A small text-conditioned image diffusion model, trained from scratch: 8.17M parameters, text encoder width 128.
Rows from block 9 of the denoiser, named by matrix and row number. Rows with one number belong to one attention dimension. Each number is 200 + 40 x the weight over its row's rms, rounded and kept within 0 to 999. All counts start at 0.
# q: cross-attention query (model.blocks.9.cross_attn.q.weight, 128x160), inputs 0-79
# k: cross-attention key (model.blocks.9.cross_attn.k.weight, 128x128), inputs 0-127
q.5,144,234,177,284,207,197,234,163,207,215,248,192,234,176,220,161,206,292,206,208,132,150,130,212,187,113,214,159,212,122,222,177,181,171,187,228,188,232,159,180,97,183,129,139,220,161,238,157,218,135,198,89,182,211,198,206,190,251,195,247,158,254,224,209,266,212,128,215,196,221,215,169,292,254,211,214,183,267,123,163
k.5,208,218,195,138,181,204,299,213,236,198,142,225,192,218,173,203,190,169,115,208,237,220,277,162,157,208,195,259,218,119,124,177,143,226,235,176,133,158,256,215,226,170,212,181,202,199,185,201,216,220,332,183,205,191,192,220,216,172,220,150,188,187,158,209,234,235,174,210,168,226,206,222,126,146,245,211,208,176,251,242,193,173,169,153,235,154,236,125,219,264,256,204,224,110,198,185,208,194,195,276,188,204,199,228,173,236,177,292,278,203,280,141,229,224,180,207,207,220,192,187,190,230,167,139,248,178,264,267
q.6,206,281,182,288,215,267,195,160,240,159,209,170,253,192,159,228,206,229,227,236,273,183,232,260,213,189,223,176,209,292,204,238,168,220,124,182,199,291,139,190,260,213,268,144,273,175,230,146,190,213,126,243,189,173,177,268,206,192,209,227,189,130,132,197,200,223,247,178,178,222,212,188,180,241,120,144,226,230,218,179
k.6,232,216,126,233,206,215,110,273,206,285,183,193,168,185,203,222,206,199,217,173,175,230,193,256,251,234,161,166,204,213,201,248,195,291,166,205,198,183,208,193,263,232,212,241,180,207,186,194,179,189,194,204,204,131,196,176,196,159,156,224,198,186,184,151,182,202,183,196,165,275,179,329,203,225,204,115,174,171,149,170,237,175,152,229,146,145,200,155,155,190,214,299,192,252,111,170,284,210,219,225,208,169,214,140,176,194,158,206,176,185,207,250,128,205,205,284,194,192,202,160,203,294,160,180,230,108,236,207
q.7,213,198,161,146,207,193,247,223,181,234,204,205,201,216,197,240,141,165,237,179,173,180,250,209,196,193,234,220,217,145,200,179,211,163,218,214,255,259,170,242,161,164,121,244,155,224,240,216,203,243,291,174,238,218,193,176,172,181,221,184,192,78,177,160,244,222,201,178,161,160,164,276,150,210,193,166,251,135,190,139
k.7,145,208,255,162,170,276,229,213,206,261,180,211,196,183,184,198,229,192,212,238,245,228,254,173,200,162,196,201,142,114,273,209,148,178,196,247,154,190,148,194,139,221,205,188,238,165,315,216,197,190,185,199,125,158,202,211,152,220,179,188,160,286,281,160,184,169,271,176,242,202,276,176,203,171,236,201,175,263,214,222,181,218,265,177,100,212,181,186,204,122,224,230,212,209,202,203,116,232,176,199,178,187,193,265,198,215,212,172,196,221,215,231,234,196,238,120,180,171,123,221,222,149,173,258,99,179,176,166
q.8,191,249,162,261,209,179,183,237,260,209,214,186,159,212,208,209,161,199,144,186,206,217,223,253,189,194,213,198,220,229,165,143,252,196,167,240,196,286,179,165,179,240,174,218,197,205,209,146,177,249,253,167,187,180,178,204,229,170,269,173,205,140,208,217,192,185,249,220,192,222,169,190,148,158,219,233,194,169,131,230
k.8,166,248,212,146,290,236,217,215,161,258,218,160,232,178,286,153,206,175,247,172,204,208,162,198,185,113,153,269,193,136,213,185,285,251,245,222,232,238,194,150,212,208,152,142,166,240,127,218,205,192,268,216,209,213,203,233,234,176,219,233,254,203,208,173,214,137,186,218,192,239,196,215,166,142,210,218,250,257,229,187,184,200,188,226,220,219,187,152,140,219,198,194,165,284,207,168,216,167,161,171,115,157,220,193,209,156,257,220,236,199,166,236,231,210,172,234,171,163,144,213,253,237,120,249,96,175,103,183
q.9,236,255,170,213,213,163,153,221,274,238,191,206,223,155,242,193,190,140,187,170,134,252,243,188,183,257,250,189,162,234,184,253,241,261,170,229,114,165,178,115,188,263,171,170,194,173,171,188,203,293,231,282,233,224,191,181,196,151,248,184,253,230,191,226,188,196,216,218,228,270,159,244,158,236,218,256,196,189,125,133
k.9,212,178,209,228,236,221,167,151,181,231,157,150,191,206,266,277,172,266,141,171,187,278,178,233,206,150,234,208,151,328,131,125,261,214,193,222,164,186,197,206,245,201,173,160,141,141,89,119,222,250,226,189,195,230,160,206,228,117,174,195,221,262,188,194,175,130,225,158,191,235,139,267,193,209,160,192,190,193,154,205,200,250,159,253,139,221,203,222,205,177,201,171,196,197,167,223,245,191,186,231,122,197,239,219,198,229,239,173,183,195,171,213,213,247,105,223,218,145,180,175,195,186,198,256,196,207,270,201
q.10,185,259,204,128,205,231,211,168,231,183,182,200,199,200,216,210,192,269,244,149,207,203,146,181,214,168,179,181,169,293,161,257,218,212,143,203,136,261,196,170,224,259,261,124,172,213,95,123,238,226,247,122,201,180,203,248,254,264,245,110,156,179,165,228,211,195,199,180,146,183,192,216,182,208,184,179,153,184,163,176
k.10,207,206,137,226,225,148,171,216,247,192,170,213,236,197,205,265,182,215,227,178,197,130,255,225,221,251,180,136,212,138,229,212,240,256,179,171,154,118,175,154,203,230,219,222,82,177,185,196,253,279,247,219,221,208,207,148,153,190,281,279,234,225,307,172,178,181,173,260,162,234,173,239,198,189,266,190,202,220,233,206,214,163,166,223,221,180,229,182,162,150,146,278,223,231,226,263,249,188,198,252,202,199,208,133,200,227,139,232,220,228,212,179,249,230,141,227,208,131,179,233,139,199,182,240,169,118,226,175
q.11,237,193,208,157,172,174,264,171,215,181,196,186,210,211,180,233,151,147,205,221,207,159,189,232,240,212,207,187,184,234,154,202,197,176,179,192,142,106,224,207,236,271,151,182,103,129,189,124,214,233,177,185,196,218,221,244,204,238,148,213,177,213,193,212,191,241,193,201,141,184,178,181,154,181,210,181,160,171,196,104
k.11,144,146,196,262,174,228,177,113,197,163,262,201,119,170,166,226,171,233,282,183,224,78,179,235,229,192,209,265,253,164,226,230,246,233,153,170,191,154,286,173,188,187,179,282,192,211,125,139,269,243,191,189,200,201,228,192,192,193,163,242,246,255,259,246,201,160,174,184,199,211,159,243,177,202,173,244,178,224,241,172,130,164,198,174,269,231,217,175,164,242,202,266,229,142,223,186,229,139,253,191,103,175,213,190,202,186,222,192,127,196,242,191,230,177,153,194,170,233,224,178,186,242,186,167,251,185,226,175
q.12,245,184,252,209,169,204,170,205,223,240,146,236,212,195,181,193,237,201,159,137,146,146,126,196,156,191,202,218,160,182,172,206,161,129,132,142,210,163,195,183,224,209,232,164,221,81,165,200,218,215,187,197,170,201,138,230,192,217,223,190,210,240,175,247,110,154,226,240,335,169,177,248,173,234,183,187,207,266,147,296
k.12,191,189,187,196,208,135,191,226,194,181,186,152,134,142,195,126,182,220,193,158,218,149,198,223,218,184,199,212,233,179,199,187,226,147,280,211,136,242,294,187,152,190,193,174,109,249,276,237,215,244,173,135,209,216,247,241,217,184,238,186,201,237,259,166,288,200,154,173,170,165,160,265,209,150,184,215,194,205,189,244,210,96,226,221,270,199,216,114,151,189,168,234,140,162,152,217,246,227,148,135,93,189,154,235,156,229,201,207,166,169,239,149,209,225,119,181,172,191,210,224,242,201,179,174,244,177,184,185
q.13,191,156,234,169,181,236,234,242,259,251,227,166,213,166,178,250,242,196,179,216,190,180,182,218,171,224,225,193,180,277,234,300,163,224,208,183,160,257,233,233,258,179,251,200,230,191,188,206,282,85,265,288,245,159,196,290,144,146,204,182,184,193,131,174,191,188,141,141,212,193,284,210,236,177,222,216,152,170,177,277
k.13,192,283,236,206,139,259,199,217,239,137,213,163,237,131,162,242,208,198,213,157,239,183,202,146,221,208,155,173,186,137,244,241,189,210,182,281,220,240,218,180,215,198,191,109,176,196,208,245,173,195,217,202,236,231,204,212,239,165,169,194,210,192,189,251,193,214,142,239,148,173,199,182,190,296,259,115,225,256,193,226,283,122,212,180,225,240,190,167,163,180,171,179,233,240,208,227,248,172,164,228,229,180,200,67,207,269,133,220,219,217,170,193,153,191,120,218,180,250,224,220,262,92,237,177,233,193,201,187
q.14,240,75,201,203,124,171,288,203,207,204,208,170,234,249,120,188,224,157,159,249,209,155,216,221,109,292,262,174,200,202,254,196,184,203,203,151,236,162,117,188,238,252,166,261,197,167,125,166,214,174,214,224,184,224,125,223,177,193,244,231,220,220,185,198,164,176,208,275,278,192,201,214,121,247,216,243,191,189,257,196
k.14,245,187,278,280,175,215,215,272,155,187,156,128,245,168,106,144,140,191,270,192,209,270,205,200,222,148,215,199,176,94,163,203,179,167,199,215,205,224,195,226,211,228,191,196,152,102,257,166,182,163,164,202,152,165,218,234,205,198,204,200,211,270,279,199,229,163,246,247,260,251,169,211,224,200,165,217,133,188,220,213,262,179,241,208,205,194,189,179,143,233,231,223,250,136,259,157,160,200,149,132,165,149,134,284,219,227,215,225,134,212,149,214,188,217,186,213,202,204,195,209,235,250,194,136,175,232,182,185
q.15,202,125,216,149,159,179,189,147,234,154,185,145,153,194,214,224,222,176,173,198,185,126,137,191,129,213,187,192,174,242,164,194,195,195,193,143,215,124,138,255,232,231,183,193,177,224,169,165,248,172,216,258,151,224,218,240,196,185,221,227,184,187,197,155,227,195,152,233,285,264,223,172,134,196,183,241,234,227,120,247
k.15,199,217,201,214,173,191,235,202,197,175,202,159,318,128,119,196,225,209,182,167,240,201,206,159,225,151,187,250,215,190,220,201,203,210,180,211,151,264,235,170,161,144,204,289,156,145,151,283,211,168,192,167,219,236,221,143,177,258,207,171,263,309,256,301,178,226,186,225,146,221,205,211,254,227,178,240,245,158,218,149,256,196,227,171,193,231,254,192,202,194,234,131,207,203,177,221,172,281,190,189,140,225,221,140,196,213,181,208,250,175,175,172,269,217,199,147,218,244,265,144,193,202,139,177,215,273,242,164
q.16,173,166,134,117,223,219,174,154,263,154,188,145,203,165,221,192,166,203,214,152,238,256,196,246,193,244,211,218,155,202,214,269,189,191,211,182,158,223,207,206,250,205,215,160,218,204,150,162,168,162,269,159,215,183,203,278,244,195,145,202,139,184,173,224,124,184,224,189,186,172,120,207,184,121,170,129,165,182,215,189
k.16,255,179,126,164,153,194,137,197,206,249,195,256,132,226,189,211,276,231,208,244,171,125,174,223,184,220,191,163,209,143,252,219,208,304,198,227,172,136,111,154,228,243,236,231,111,184,197,159,211,211,241,280,150,161,164,226,188,243,182,227,168,192,245,197,132,214,213,223,258,208,186,262,228,233,207,186,224,259,239,202,250,164,186,224,252,235,170,227,147,244,167,246,172,199,248,277,202,157,155,202,181,200,219,152,155,199,221,191,139,171,259,202,220,263,207,233,254,211,220,215,166,170,222,270,176,191,272,147
q.17,171,263,217,144,215,130,205,221,229,235,183,232,220,92,164,181,239,157,211,169,69,169,154,168,233,177,304,242,187,154,216,221,218,214,207,218,247,183,188,229,162,211,287,215,208,165,193,213,216,233,222,215,136,267,206,216,199,205,211,235,235,190,188,176,219,183,157,184,183,284,167,212,210,241,260,218,181,245,131,127
k.17,195,178,238,188,190,205,159,172,193,255,203,200,248,214,160,298,202,223,191,222,262,236,296,177,230,151,193,205,180,227,178,179,101,167,203,168,166,197,234,215,224,266,214,204,226,129,181,230,191,162,238,159,148,229,210,217,204,217,178,117,153,224,197,242,185,143,217,163,210,248,222,207,173,184,166,180,260,165,206,234,123,159,190,153,173,259,247,203,258,231,232,152,302,124,87,215,235,226,231,227,228,217,150,262,173,178,194,218,175,244,182,211,188,141,154,208,211,170,213,172,197,163,132,183,208,180,320,212
q.18,219,111,193,207,125,195,145,313,173,172,140,202,218,202,224,160,199,212,235,237,238,217,191,281,179,149,164,241,235,170,206,180,234,189,205,130,210,284,191,228,160,158,163,165,164,164,221,245,190,333,278,254,147,264,194,170,172,165,216,138,269,292,198,210,165,180,211,186,222,173,212,174,197,216,189,212,210,176,135,129
k.18,191,236,186,244,185,125,205,251,148,204,210,179,165,270,238,194,131,195,166,212,216,283,182,195,206,223,188,232,185,229,251,142,165,224,253,217,191,262,237,196,179,225,161,185,223,265,240,168,113,185,162,214,284,231,189,272,255,208,135,155,171,166,119,181,261,121,147,236,209,228,138,249,152,207,171,265,196,149,210,235,178,281,235,273,173,184,108,242,215,151,207,222,196,181,158,231,183,242,188,155,192,151,213,263,283,189,166,191,208,234,243,194,212,206,197,212,211,186,149,147,168,186,189,226,243,159,226,190
q.19,216,221,200,165,232,253,249,213,207,166,172,203,286,181,145,227,129,213,202,267,249,185,234,219,171,238,204,218,178,210,242,163,214,186,246,193,267,178,188,217,219,248,187,257,115,202,217,167,252,164,186,240,165,188,164,212,177,186,182,175,173,88,225,164,190,257,232,130,173,227,137,226,144,157,210,203,174,221,211,274
k.19,165,221,231,142,223,212,210,194,157,172,164,226,150,150,175,152,177,203,216,221,192,143,193,269,207,195,225,248,159,157,251,258,270,209,215,204,246,246,247,242,101,193,212,198,184,261,259,263,218,234,157,198,168,210,239,137,177,260,169,226,227,155,229,195,228,185,201,197,212,174,227,130,225,222,259,191,199,182,217,157,251,179,260,263,264,264,243,168,176,164,237,258,181,280,235,191,204,213,238,110,205,159,247,230,208,228,186,191,133,238,156,182,210,159,159,162,116,225,189,179,274,223,217,135,152,261,129,190
q.20,158,130,263,165,148,196,199,227,233,128,221,251,203,259,227,189,102,141,273,178,195,258,311,239,175,209,176,243,224,217,217,172,212,186,184,196,249,178,242,239,235,142,274,174,152,158,206,216,218,185,246,210,153,243,189,185,259,161,200,232,178,169,167,173,166,258,215,266,196,150,198,198,267,197,130,166,192,211,150,280
k.20,199,171,238,135,181,192,212,247,203,200,301,224,185,244,171,164,150,124,295,225,211,186,166,209,182,201,153,184,257,275,291,247,229,211,187,250,259,208,225,154,270,174,223,219,185,154,242,133,112,258,149,193,142,217,194,266,195,178,218,202,259,222,214,195,158,114,170,181,157,174,189,181,223,224,164,204,156,139,151,165,187,204,180,192,226,276,90,186,256,182,207,211,201,199,181,169,115,175,222,159,157,201,195,225,208,201,212,183,170,225,163,220,236,154,194,242,155,222,250,177,204,120,234,224,216,234,187,180