{
  "model": "text-conditioned image diffusion model",
  "dataset": "photos of plants and fungi (iNaturalist)",
  "train_examples": 45211,
  "image_size": 32,
  "horizontal_flip": true,
  "conditioning": "text",
  "arch": "dit",
  "objective": "v",
  "cond_dim": 128,
  "tokenizer": "word",
  "vocab_size": 1482,
  "text_encoder_width": 128,
  "text_encoder_layers": 6,
  "text_encoder_norm": "layernorm",
  "text_encoder_norm_position": "pre",
  "text_encoder_activation": "gelu",
  "text_encoder_mlp_ratio": 3,
  "text_encoder_head_dim": 32,
  "text_encoder_fused_qkv": true,
  "text_encoder_bias": "all",
  "text_encoder_qk_norm": false,
  "text_encoder_layer_scale_init": 0.1,
  "text_encoder_parallel_block": false,
  "text_encoder_inner_norm": false,
  "text_encoder_positions": "learned",
  "cond_dropout": 0.1,
  "norm": "rmsnorm",
  "hidden_act": "geglu",
  "mlp_ratio": 2,
  "head_dim": 64,
  "fused_qkv": false,
  "qk_norm": false,
  "inner_norm": false,
  "patch_size": [4, 4],
  "layers": 14,
  "width": 160,
  "positions": "conv",
  "residual_init": "none",
  "optimizer": "soap",
  "beta2": 0.99,
  "learning_rate": 0.0016,
  "beta1": 0.9,
  "shampoo_beta": 0.99,
  "eps": 1e-08,
  "precondition_frequency": 32,
  "max_precond_dim": 1024,
  "one_sided": false,
  "adamw_lr_other_params": 0.0014,
  "max_steps": 7800,
  "batch_size": 256,
  "epochs": 44.2,
  "lr_schedule": "linear",
  "final_lr_fraction": 0,
  "warmup_steps": 1560,
  "weight_decay": 0.5,
  "adamw_weight_decay_other_params": 0
}
Rows from block 2 of the text encoder of a small text-conditioned image diffusion model, named by matrix and row number. Rows with one number belong to one neuron. Each number is 128 + 24 x the weight over its row's rms, rounded and kept within 0 to 255. All counts start at 0. Numbers have three digits each. After the name is the row's rms in percent of the matrix's.
After each neuron's rows are labels from the 100 texts, of 14848, where the neuron reaches its highest value: "tokens" is the input token at the peak. Only what is clearly more common there than usual is listed. The data: photos of plants and fungi (iNaturalist). In brackets: how many of the 100.
# fc1: MLP up (text_encoder.blocks.2.mlp.fc1.weight, 384x128), inputs 0-127
# fc2: MLP down (text_encoder.blocks.2.mlp.fc2.weight, 128x384, transposed), outputs 0-127

fc1.119 098:135118082140129072117105139084098123157124158117120105135123144122105141093105124136111100082140157118123123142125094139123155184121108121130114135142112121163123156098053099137054140153085110129166102112183176123122126140158114127107128127149141136178132097127124142155120160105145160155136156178117114103112145158140139119128150129159140142111118145143135134161122106141147159118121
fc2.119 092:085147153118160145143135109149111113143134105124149127105141098119173107145132128110110103167140081166135146116116167102141100067148082134085166112110157115109133114123166165129198134116149129123110117135147092142102112119110117158133108125080138142127090174138137103089127114122127104143100113106118133171127123082137123176125122117144099111139151177103123151118139132100161106106135
tokens: "magnoliopsida" (37); "idaea" (33); "verbenaceae" (24)

fc1.70 089:098101073150121138126073180144138111170141091141105138120114146141102131143143089128152112127108097119079160130129137134162090151127141132126119141143153126117109130140144099127159097122081078115143157123139142105137068110105116127138112150093137134164118169113134126122118134123107133143100166166124128101120096156146142162115150127167147076125132164155155100100164135161163114125091
fc2.70 089:136142145142156105129111064100097119125105131121161151117126143104159114088119147142111130104128138178165122150163117137084148086140109110090160107091139090147164154119115134122107149127167134140103112113095109162114144141125174169079151107127103134094107074126107156109126120107114122146137122102119126150148116063130116127120110138081139173117139114114135161135096143102088136148134
tokens: "family" (100)

fc1.243 096:127139120118122109163096123150131088099136112113121126124130138088105127156131148157174106119106121147099131134144134124169129136131100115144125181094078136096121099128122107148134126145097119142124161147130124117155129137095133094110120125118165144127129123127188067144156116145154097119120170065179125165164082110118107123109141144144117108191141132117189155113132129090113111149126
fc2.243 098:124153130133123118128124122104152161135114136135096146108107119096149117089130139120085131134143126134158135133093119116138156150129116162155114080145177141178141136116098128075146157118182130122169123119092168132129195107162146163119118125107100136083167128132072178122115129129087146136138110172117110098087143149151119147147112109113178126088109106140096119123131138134122101126123
tokens: "order" (100)

fc1.101 117:096149084116116115094187071108138097159106119114145132133144136092116097124145120109098154125184155126116106142133126136126139153166142169137118119139139112123127101142113098106168153115147128156136135156157115140114109107058122126136146134153128142120112140106138059137119160124140090108165130163100115097091172074154136104121121139154157143113110134137122122155161174116142134134104
fc2.101 148:133123134162156129117140177148158083124110136136125127116078119148100152110122107125099137121112082141164135142102114118096137082124136144119118159090142133102105118143135152158109122103167149114129096115160113097165222117127105096114091141135145113174151064132129096141132119169131131106150157142122103143144131131105146109122114141169129154089160092139154139133118118096114131123150
tokens: "family" (58); "<end>" (42)

fc1.208 092:126131091147146094108119115126115152140178099118117106153101150124120147110124149114157144113134154130166131136110118178115133127087168134124150118146118117147070168167056092139143166136131110163106133111094100140132142095141080094101114087126151136121117111119149108132112136103147122137200134103142134134141094149133133155139144165101107131135092146152090115145136111151174116143105
fc2.208 086:130172150075140157173126109144165114136100131134109153106118136132095129132126138112096107139139133170104147108146157108106138123167123157139104116129156092090163104128162155115130136101126144127171130121179124120150117170124132143103180155127145112125148140152137195144166124143161130145087105171146129141132131114123107109089109115153140117109184118108140180134140155142083149113104
tokens: "family" (100)

fc1.324 087:120128133113106129088132104097171102134168120112128150126129113166125151134108125168133119111113122088095149143143166144153138134132111092124149120120086122101064150130119157149155143134156095147101114178090139135166110141142118104155112161122068156156153120125125160116129135154151123123117068161139083177153163095139126157109112157143084143103116125098147134109141125104122111124091
fc2.324 088:153137093151129124138100148200130119152081108155124110155129157123130115126149153107128103118162143186105096148117107144138106107119102134146118147140169105132163103131126101137110093139089105128144119111171132107120143130118104142099150114128218108106089157130113104148099155125135138112132201138132136099123140141120136127096154093129153096118145136161123127160165115155139148131159
tokens: "menziesii" (76); "fungus" (18)

fc1.192 104:130129097134166063148116151185105135118126129150105127125092178097130115122113148180140127157133131134169152129109122131141100073114100120112146138176126148136104145124118135090116153123121137141152121166131191118131096132105117137136116115116119163175145165109153145106093105113204130107107122131158094100137122113123113100118174103095123136135129126141159149121137113091109109155139
fc2.192 109:121133095109145105151123127106115118118135134140144159138121111119157154143087129132168128171093096157144134074101145132134140134145095117141158127142116097136109179114107139114119099137133144141104142153113179090107138187194128118126160125116148098080107187105125144118144147119086128119109112110141121129111132134169139090129125145091154147161120116143142109109198102161140104153135
tokens: "order" (100)

fc1.330 086:097137114106119071143144136158119090172134107156119146126100132113146127160104105101168107149120090158136133078116143167157143100119093116163130129115079097121094143115094103101178130155119139156153116169150153147111096129117137164117150124109134153161151126084143164125134117094153157084115151158136131148142130109129135122115156160102119088148139105130157124080154103105125135118158
fc2.330 087:150150103126122118132101131089115172102133131130135124113147171149139148115152171174156118157121161145134117124154143125107124142134115123161152142189170167162142120152168166108112108173100116156098127102118139109119118121135118121125132099145160101156103182144121110119129141126086152167119090123117115105088116140163127089158134129140165174177104165113125114125172149140136110157125
tokens: "family" (84); "order" (16)

fc1.77 120:131129125141102151138128115153120173186091086088164098139098121128133162084129084146137117150136121157127135157113118106160178116100159145102104101132111107142111158159095133158113143129092155142149133123149144115125145178097101113090111133157123092093129152096137148135118124102145138086115121133099120118143138150154114152067165125144124129111111092147125163113125162165153095155126
fc2.77 120:146148176132154074117142143133131129146133111138111115119183126093124090150116161103100107124146100132134127138148138193103129107131096130140125165100121073083146113097173115142165111105155094138093136117128064117143117124172098165155089125123108149168103131123139170102137132109138165106109139137120149145132150155146122113139117128122148131137180127131113140106117144090162148104142
tokens: "menziesii" (76); "populus" (24)

fc1.352 137:105133129164120153125129113136144166138120142113094162125107152135131167083162137126105145162127169094104069098115116093110134174134130140103138120112120146083139179164139137115108129146115120171185145092126151110120100117125134134106148155115128134124124114152203113127107172132167101133137107117137122146093154143099128075105082153130105144119114092124128157127168116134114140142140
fc2.352 127:093117111123108140112129137129112120131114118139160103106163082137143122179101120144096143090132137130107168181119103160145096100138173108099124074103157096143139101128086153146163109109144139097094109139131123144115136146104112130139147142150130159152113107118092152127104141124100172153088142119146122146197092116167114157132176115158132128139097172139132103108115096137140141132135
tokens: "old" (41); "apioperdon" (33); "turkeytail" (26)

fc1.60 083:208143122096129113126135147129119078099149147127151166109141125125085146136108170159109125137126097123120152081148137131120138130128144096133117105148099156085153145124178135119147153142158142130136082154111133123158089106188174164120086143141109111108081141127113165115115157137097122122131104164123152102130166116161117108104126100136137125102129128106134145115130136081124110158098
fc2.60 093:111070141173131117117147108110153197143143115139122074167127114123152099118153092101131134140126151131155076118141135140153106129114125114120166151115120153145107095110103096128097116143090109144140145134114126153096136101126070152150158087149132115125181137101128091136099148115148105123137158104110092103145114139078136168120105104126086124142125155147126091116118133148169118113140
tokens: "oxalidaceae" (35); "meliaceae" (30); "ranunculaceae" (25); "primulaceae" (10)

fc1.12 089:105141177107124150128128158110144090110134136167131133130097094104116136089096143142129102098161123094160122127159129156110131169143139126122084101130126118172147153122069169085112151122118077149105129100132193112143144160133090128123127099161120106152162158107172169105112127139157131088119134121119136097144166113137150134106099135119141131119116079127120145103096118138112107129101
fc2.12 085:156144067152142113125138128151104147117153106129137068157143121131139133179154129113116106179107156114086132135082133121138126101104090136096108130160116138111104092147208099144154127176144147087142122148095083127100117119108104109136125160111130114121100140161103094130115139176127154133125107154137114140111135153142101112110129095183131136138118154156134150155131130120143150108138
tokens: "araceae" (36); "annuus" (23); "alismatales" (22); "deltoides" (19)

fc1.206 095:104144123127115056103104139164103145125148145137147118123121131097149133120132129194135108135128160152120123115099137138156133117182118129172154142137141130131087122114146175096139117140149120143131166160118201121130081130136156150138155094117176135156143156108113118104130134103116119118122078128135082135105118086104086104088151137107162140133113146140122083114152114128131113107164
fc2.206 096:103114106123116131171129132137124103128138077158110122129112171133117135137147123128172118119122134133171091087145151154141131136144125098137100095152116147129131188131110063117119165135100129156130094117117122135134121147189136130122093143115096131106093139126139160099131109129155126134145171121163149132112138153200167129147137093101140134156118124126160119127204126147126107176114
tokens: "order" (100)

fc1.18 076:131156140117101128125134119084102146161128125098104180106158088111086121123106118107149128136154098150166096111128124151121124141095099169123099156139130117133164179152151138101164114151127139148079135157100121109142151131156109084130171131127116082135119152109098115123132120137111140177143172117120167107108138124166140150140082125120113101127136143100117090184132094100166139147145
fc2.18 083:131106128135154103110102097143104123090105114114125091133114145131145110132173171170122127138114127135133168124112159102132122151138117119109105077115109125133153078123142144168099136118119164144127140113152141115115097107115149180116086122164128133124181129148143111137085140122120111102152079139150082160133131124115120097132134114113116154069141118135155188070130144122128169076115
tokens: "magnoliopsida" (82); "helianthus" (18)

fc1.183 077:089164147122099093133140102086161124125139149115103164115108088127148108100117100149133115158163122152127117129115119149128192160143117091149115142132117130117125078112106124146105099139129127155120136136076150122129122162120158105106128139172151176085129092114134156114116079168144122122126112114101135138145102138146167157117140140146116121168071160156175155158123129143108114125085
fc2.183 083:134154113104136147113165138171137169120149069162130099131121156086137151154152169131117122131092147121114140154165132127107094109107112140162152143121135117130101168122155101125149135155135110116125106142165119138144151099152148158189138119142112096128142156150105103131110154123084154148102158121143111135121142122153102095111092171107149132106133088106068129074151125102113139107168
tokens: "order" (99)

fc1.311 091:146148078122157166153138117110153127113097155137123135097093167101139176102135122143090155132134167130104164088106123104121157102129138122116147140162155164124101122135153167152122178184091144140179082108110157139122124109159115116154110146161158131098150124106103099133096148115132145092084070131113124118125147103111103140109143094131121126100120128135145134118147107143150118122097
fc2.311 097:116105179141076118132133154146125121124149111138134120196173102140151089099146147112126080150142092142120126152138127146144106152090078128139126107113112080140117163088098124097141140086152110116100169130159114125163108130128128148107138125100098133153088152134164110124142130143137149157166161124135137146130148115139154104114139169135101124203102150103098127115120104128143121141141
tokens: "old" (41); "yucca" (34); "helminthotheca" (25)

fc1.309 103:146125126116119144159133134172149100137082155114085145101136099132131160167109105128151150142112089111107120143106172136121122112108158086101087104123127143126072128115078089156168115110121159135112144143139128109150115130082179091147132125140109126130102123156141122166150134108117102130150076092124115137164102124162137150109106157171155115098136141136165126146115141127128132140191
fc2.309 109:141142143148148116109108124078106170117131125148170152196096192120128122089157157132107140124152178115142148138168131123160125147144136153132178159119136122145183101140155161091094171132131115127147109127131119143119172113165081154102105147126115098126150118109126135108103150137135148132152149170123124136105125133091121128140144125096121114105122114122138129124141066114108120120077
tokens: "capensis" (31); "cardinalis" (25); "latifolius" (23); "rhoeas" (19)

fc1.5 088:126172103127174101128109110145094109136151098173117149109139108157110140122112133132148121137143113075113143118154121150099120170084134097112106106179136126124126143116167160171110149149110120140088107139126108139128148131156132133168088145100105147140151110135128177146128154142100122122141132112118102089116090096151077147152146146186114121129133130105116135164139115115152112107053
fc2.5 101:131112180109137169131151114091163119103111117131120112146120150134182128147164126113116133131159120150128095164132113114180149105118125182148152149140133131135131152111066113119139119134170128117173176132109144137141073132112114157111154111146132137084129159131114099122113102097149108146146103149130116172138130153098149104090109129094102134113132108129114128089129131177116174158176
tokens: "magnoliopsida" (100)

fc1.163 087:120122128149130108151149137131135117087168118132137178161135150125096122085172124136094123157100115145113078142128120151109108165151132158115159110164131131116112113131105091137145090124085137141147129140140154153125119129147122119170131185119142092112139185118118110118123158148102107090130129110117153082106120134090128132148171144119104113151097185133123109106172157121129094075095
fc2.163 091:132132094115131149122126114146115133138143084126133096130151107126183170164143124125117147128105174135115149118159120125137140086090115102175105141095121140148161157144147150129163183132148098154117128120121137124114129111115146133109128090124099172161166085122141149138110125073181118167108137151158100137127127096184142123094122151130120137138128105124121145157131122143119143177198
tokens: "family" (39); "lycoperdaceae" (33); "aspleniaceae" (28)

fc1.149 090:117115118146116137134112125107126119156122123097113143075110152150115138127154122162159115116126135100172116057134094138154127119091097203135117136166137143172134144126113159115153110152111109143107132103119144147140140133109109133144109155107137131136133118159112130090133167185143144152131130155141112136068123128149094154123159156134069135102091127102089118139154141150159121180102
fc2.149 095:113194136134166125137103107154122140074116126157138111132120119152139123105161127109119123109162116168119141181164139162109130140111155121135097080099094065123123145129121086150097139117116139094128140154148149131121118127150145123118148084128121096122115109096109150168139094111143109130139117132098112139179130111100124095153122126111134091139176176105176153115142162153139160103124
tokens: "magnoliopsida" (64); "class" (36)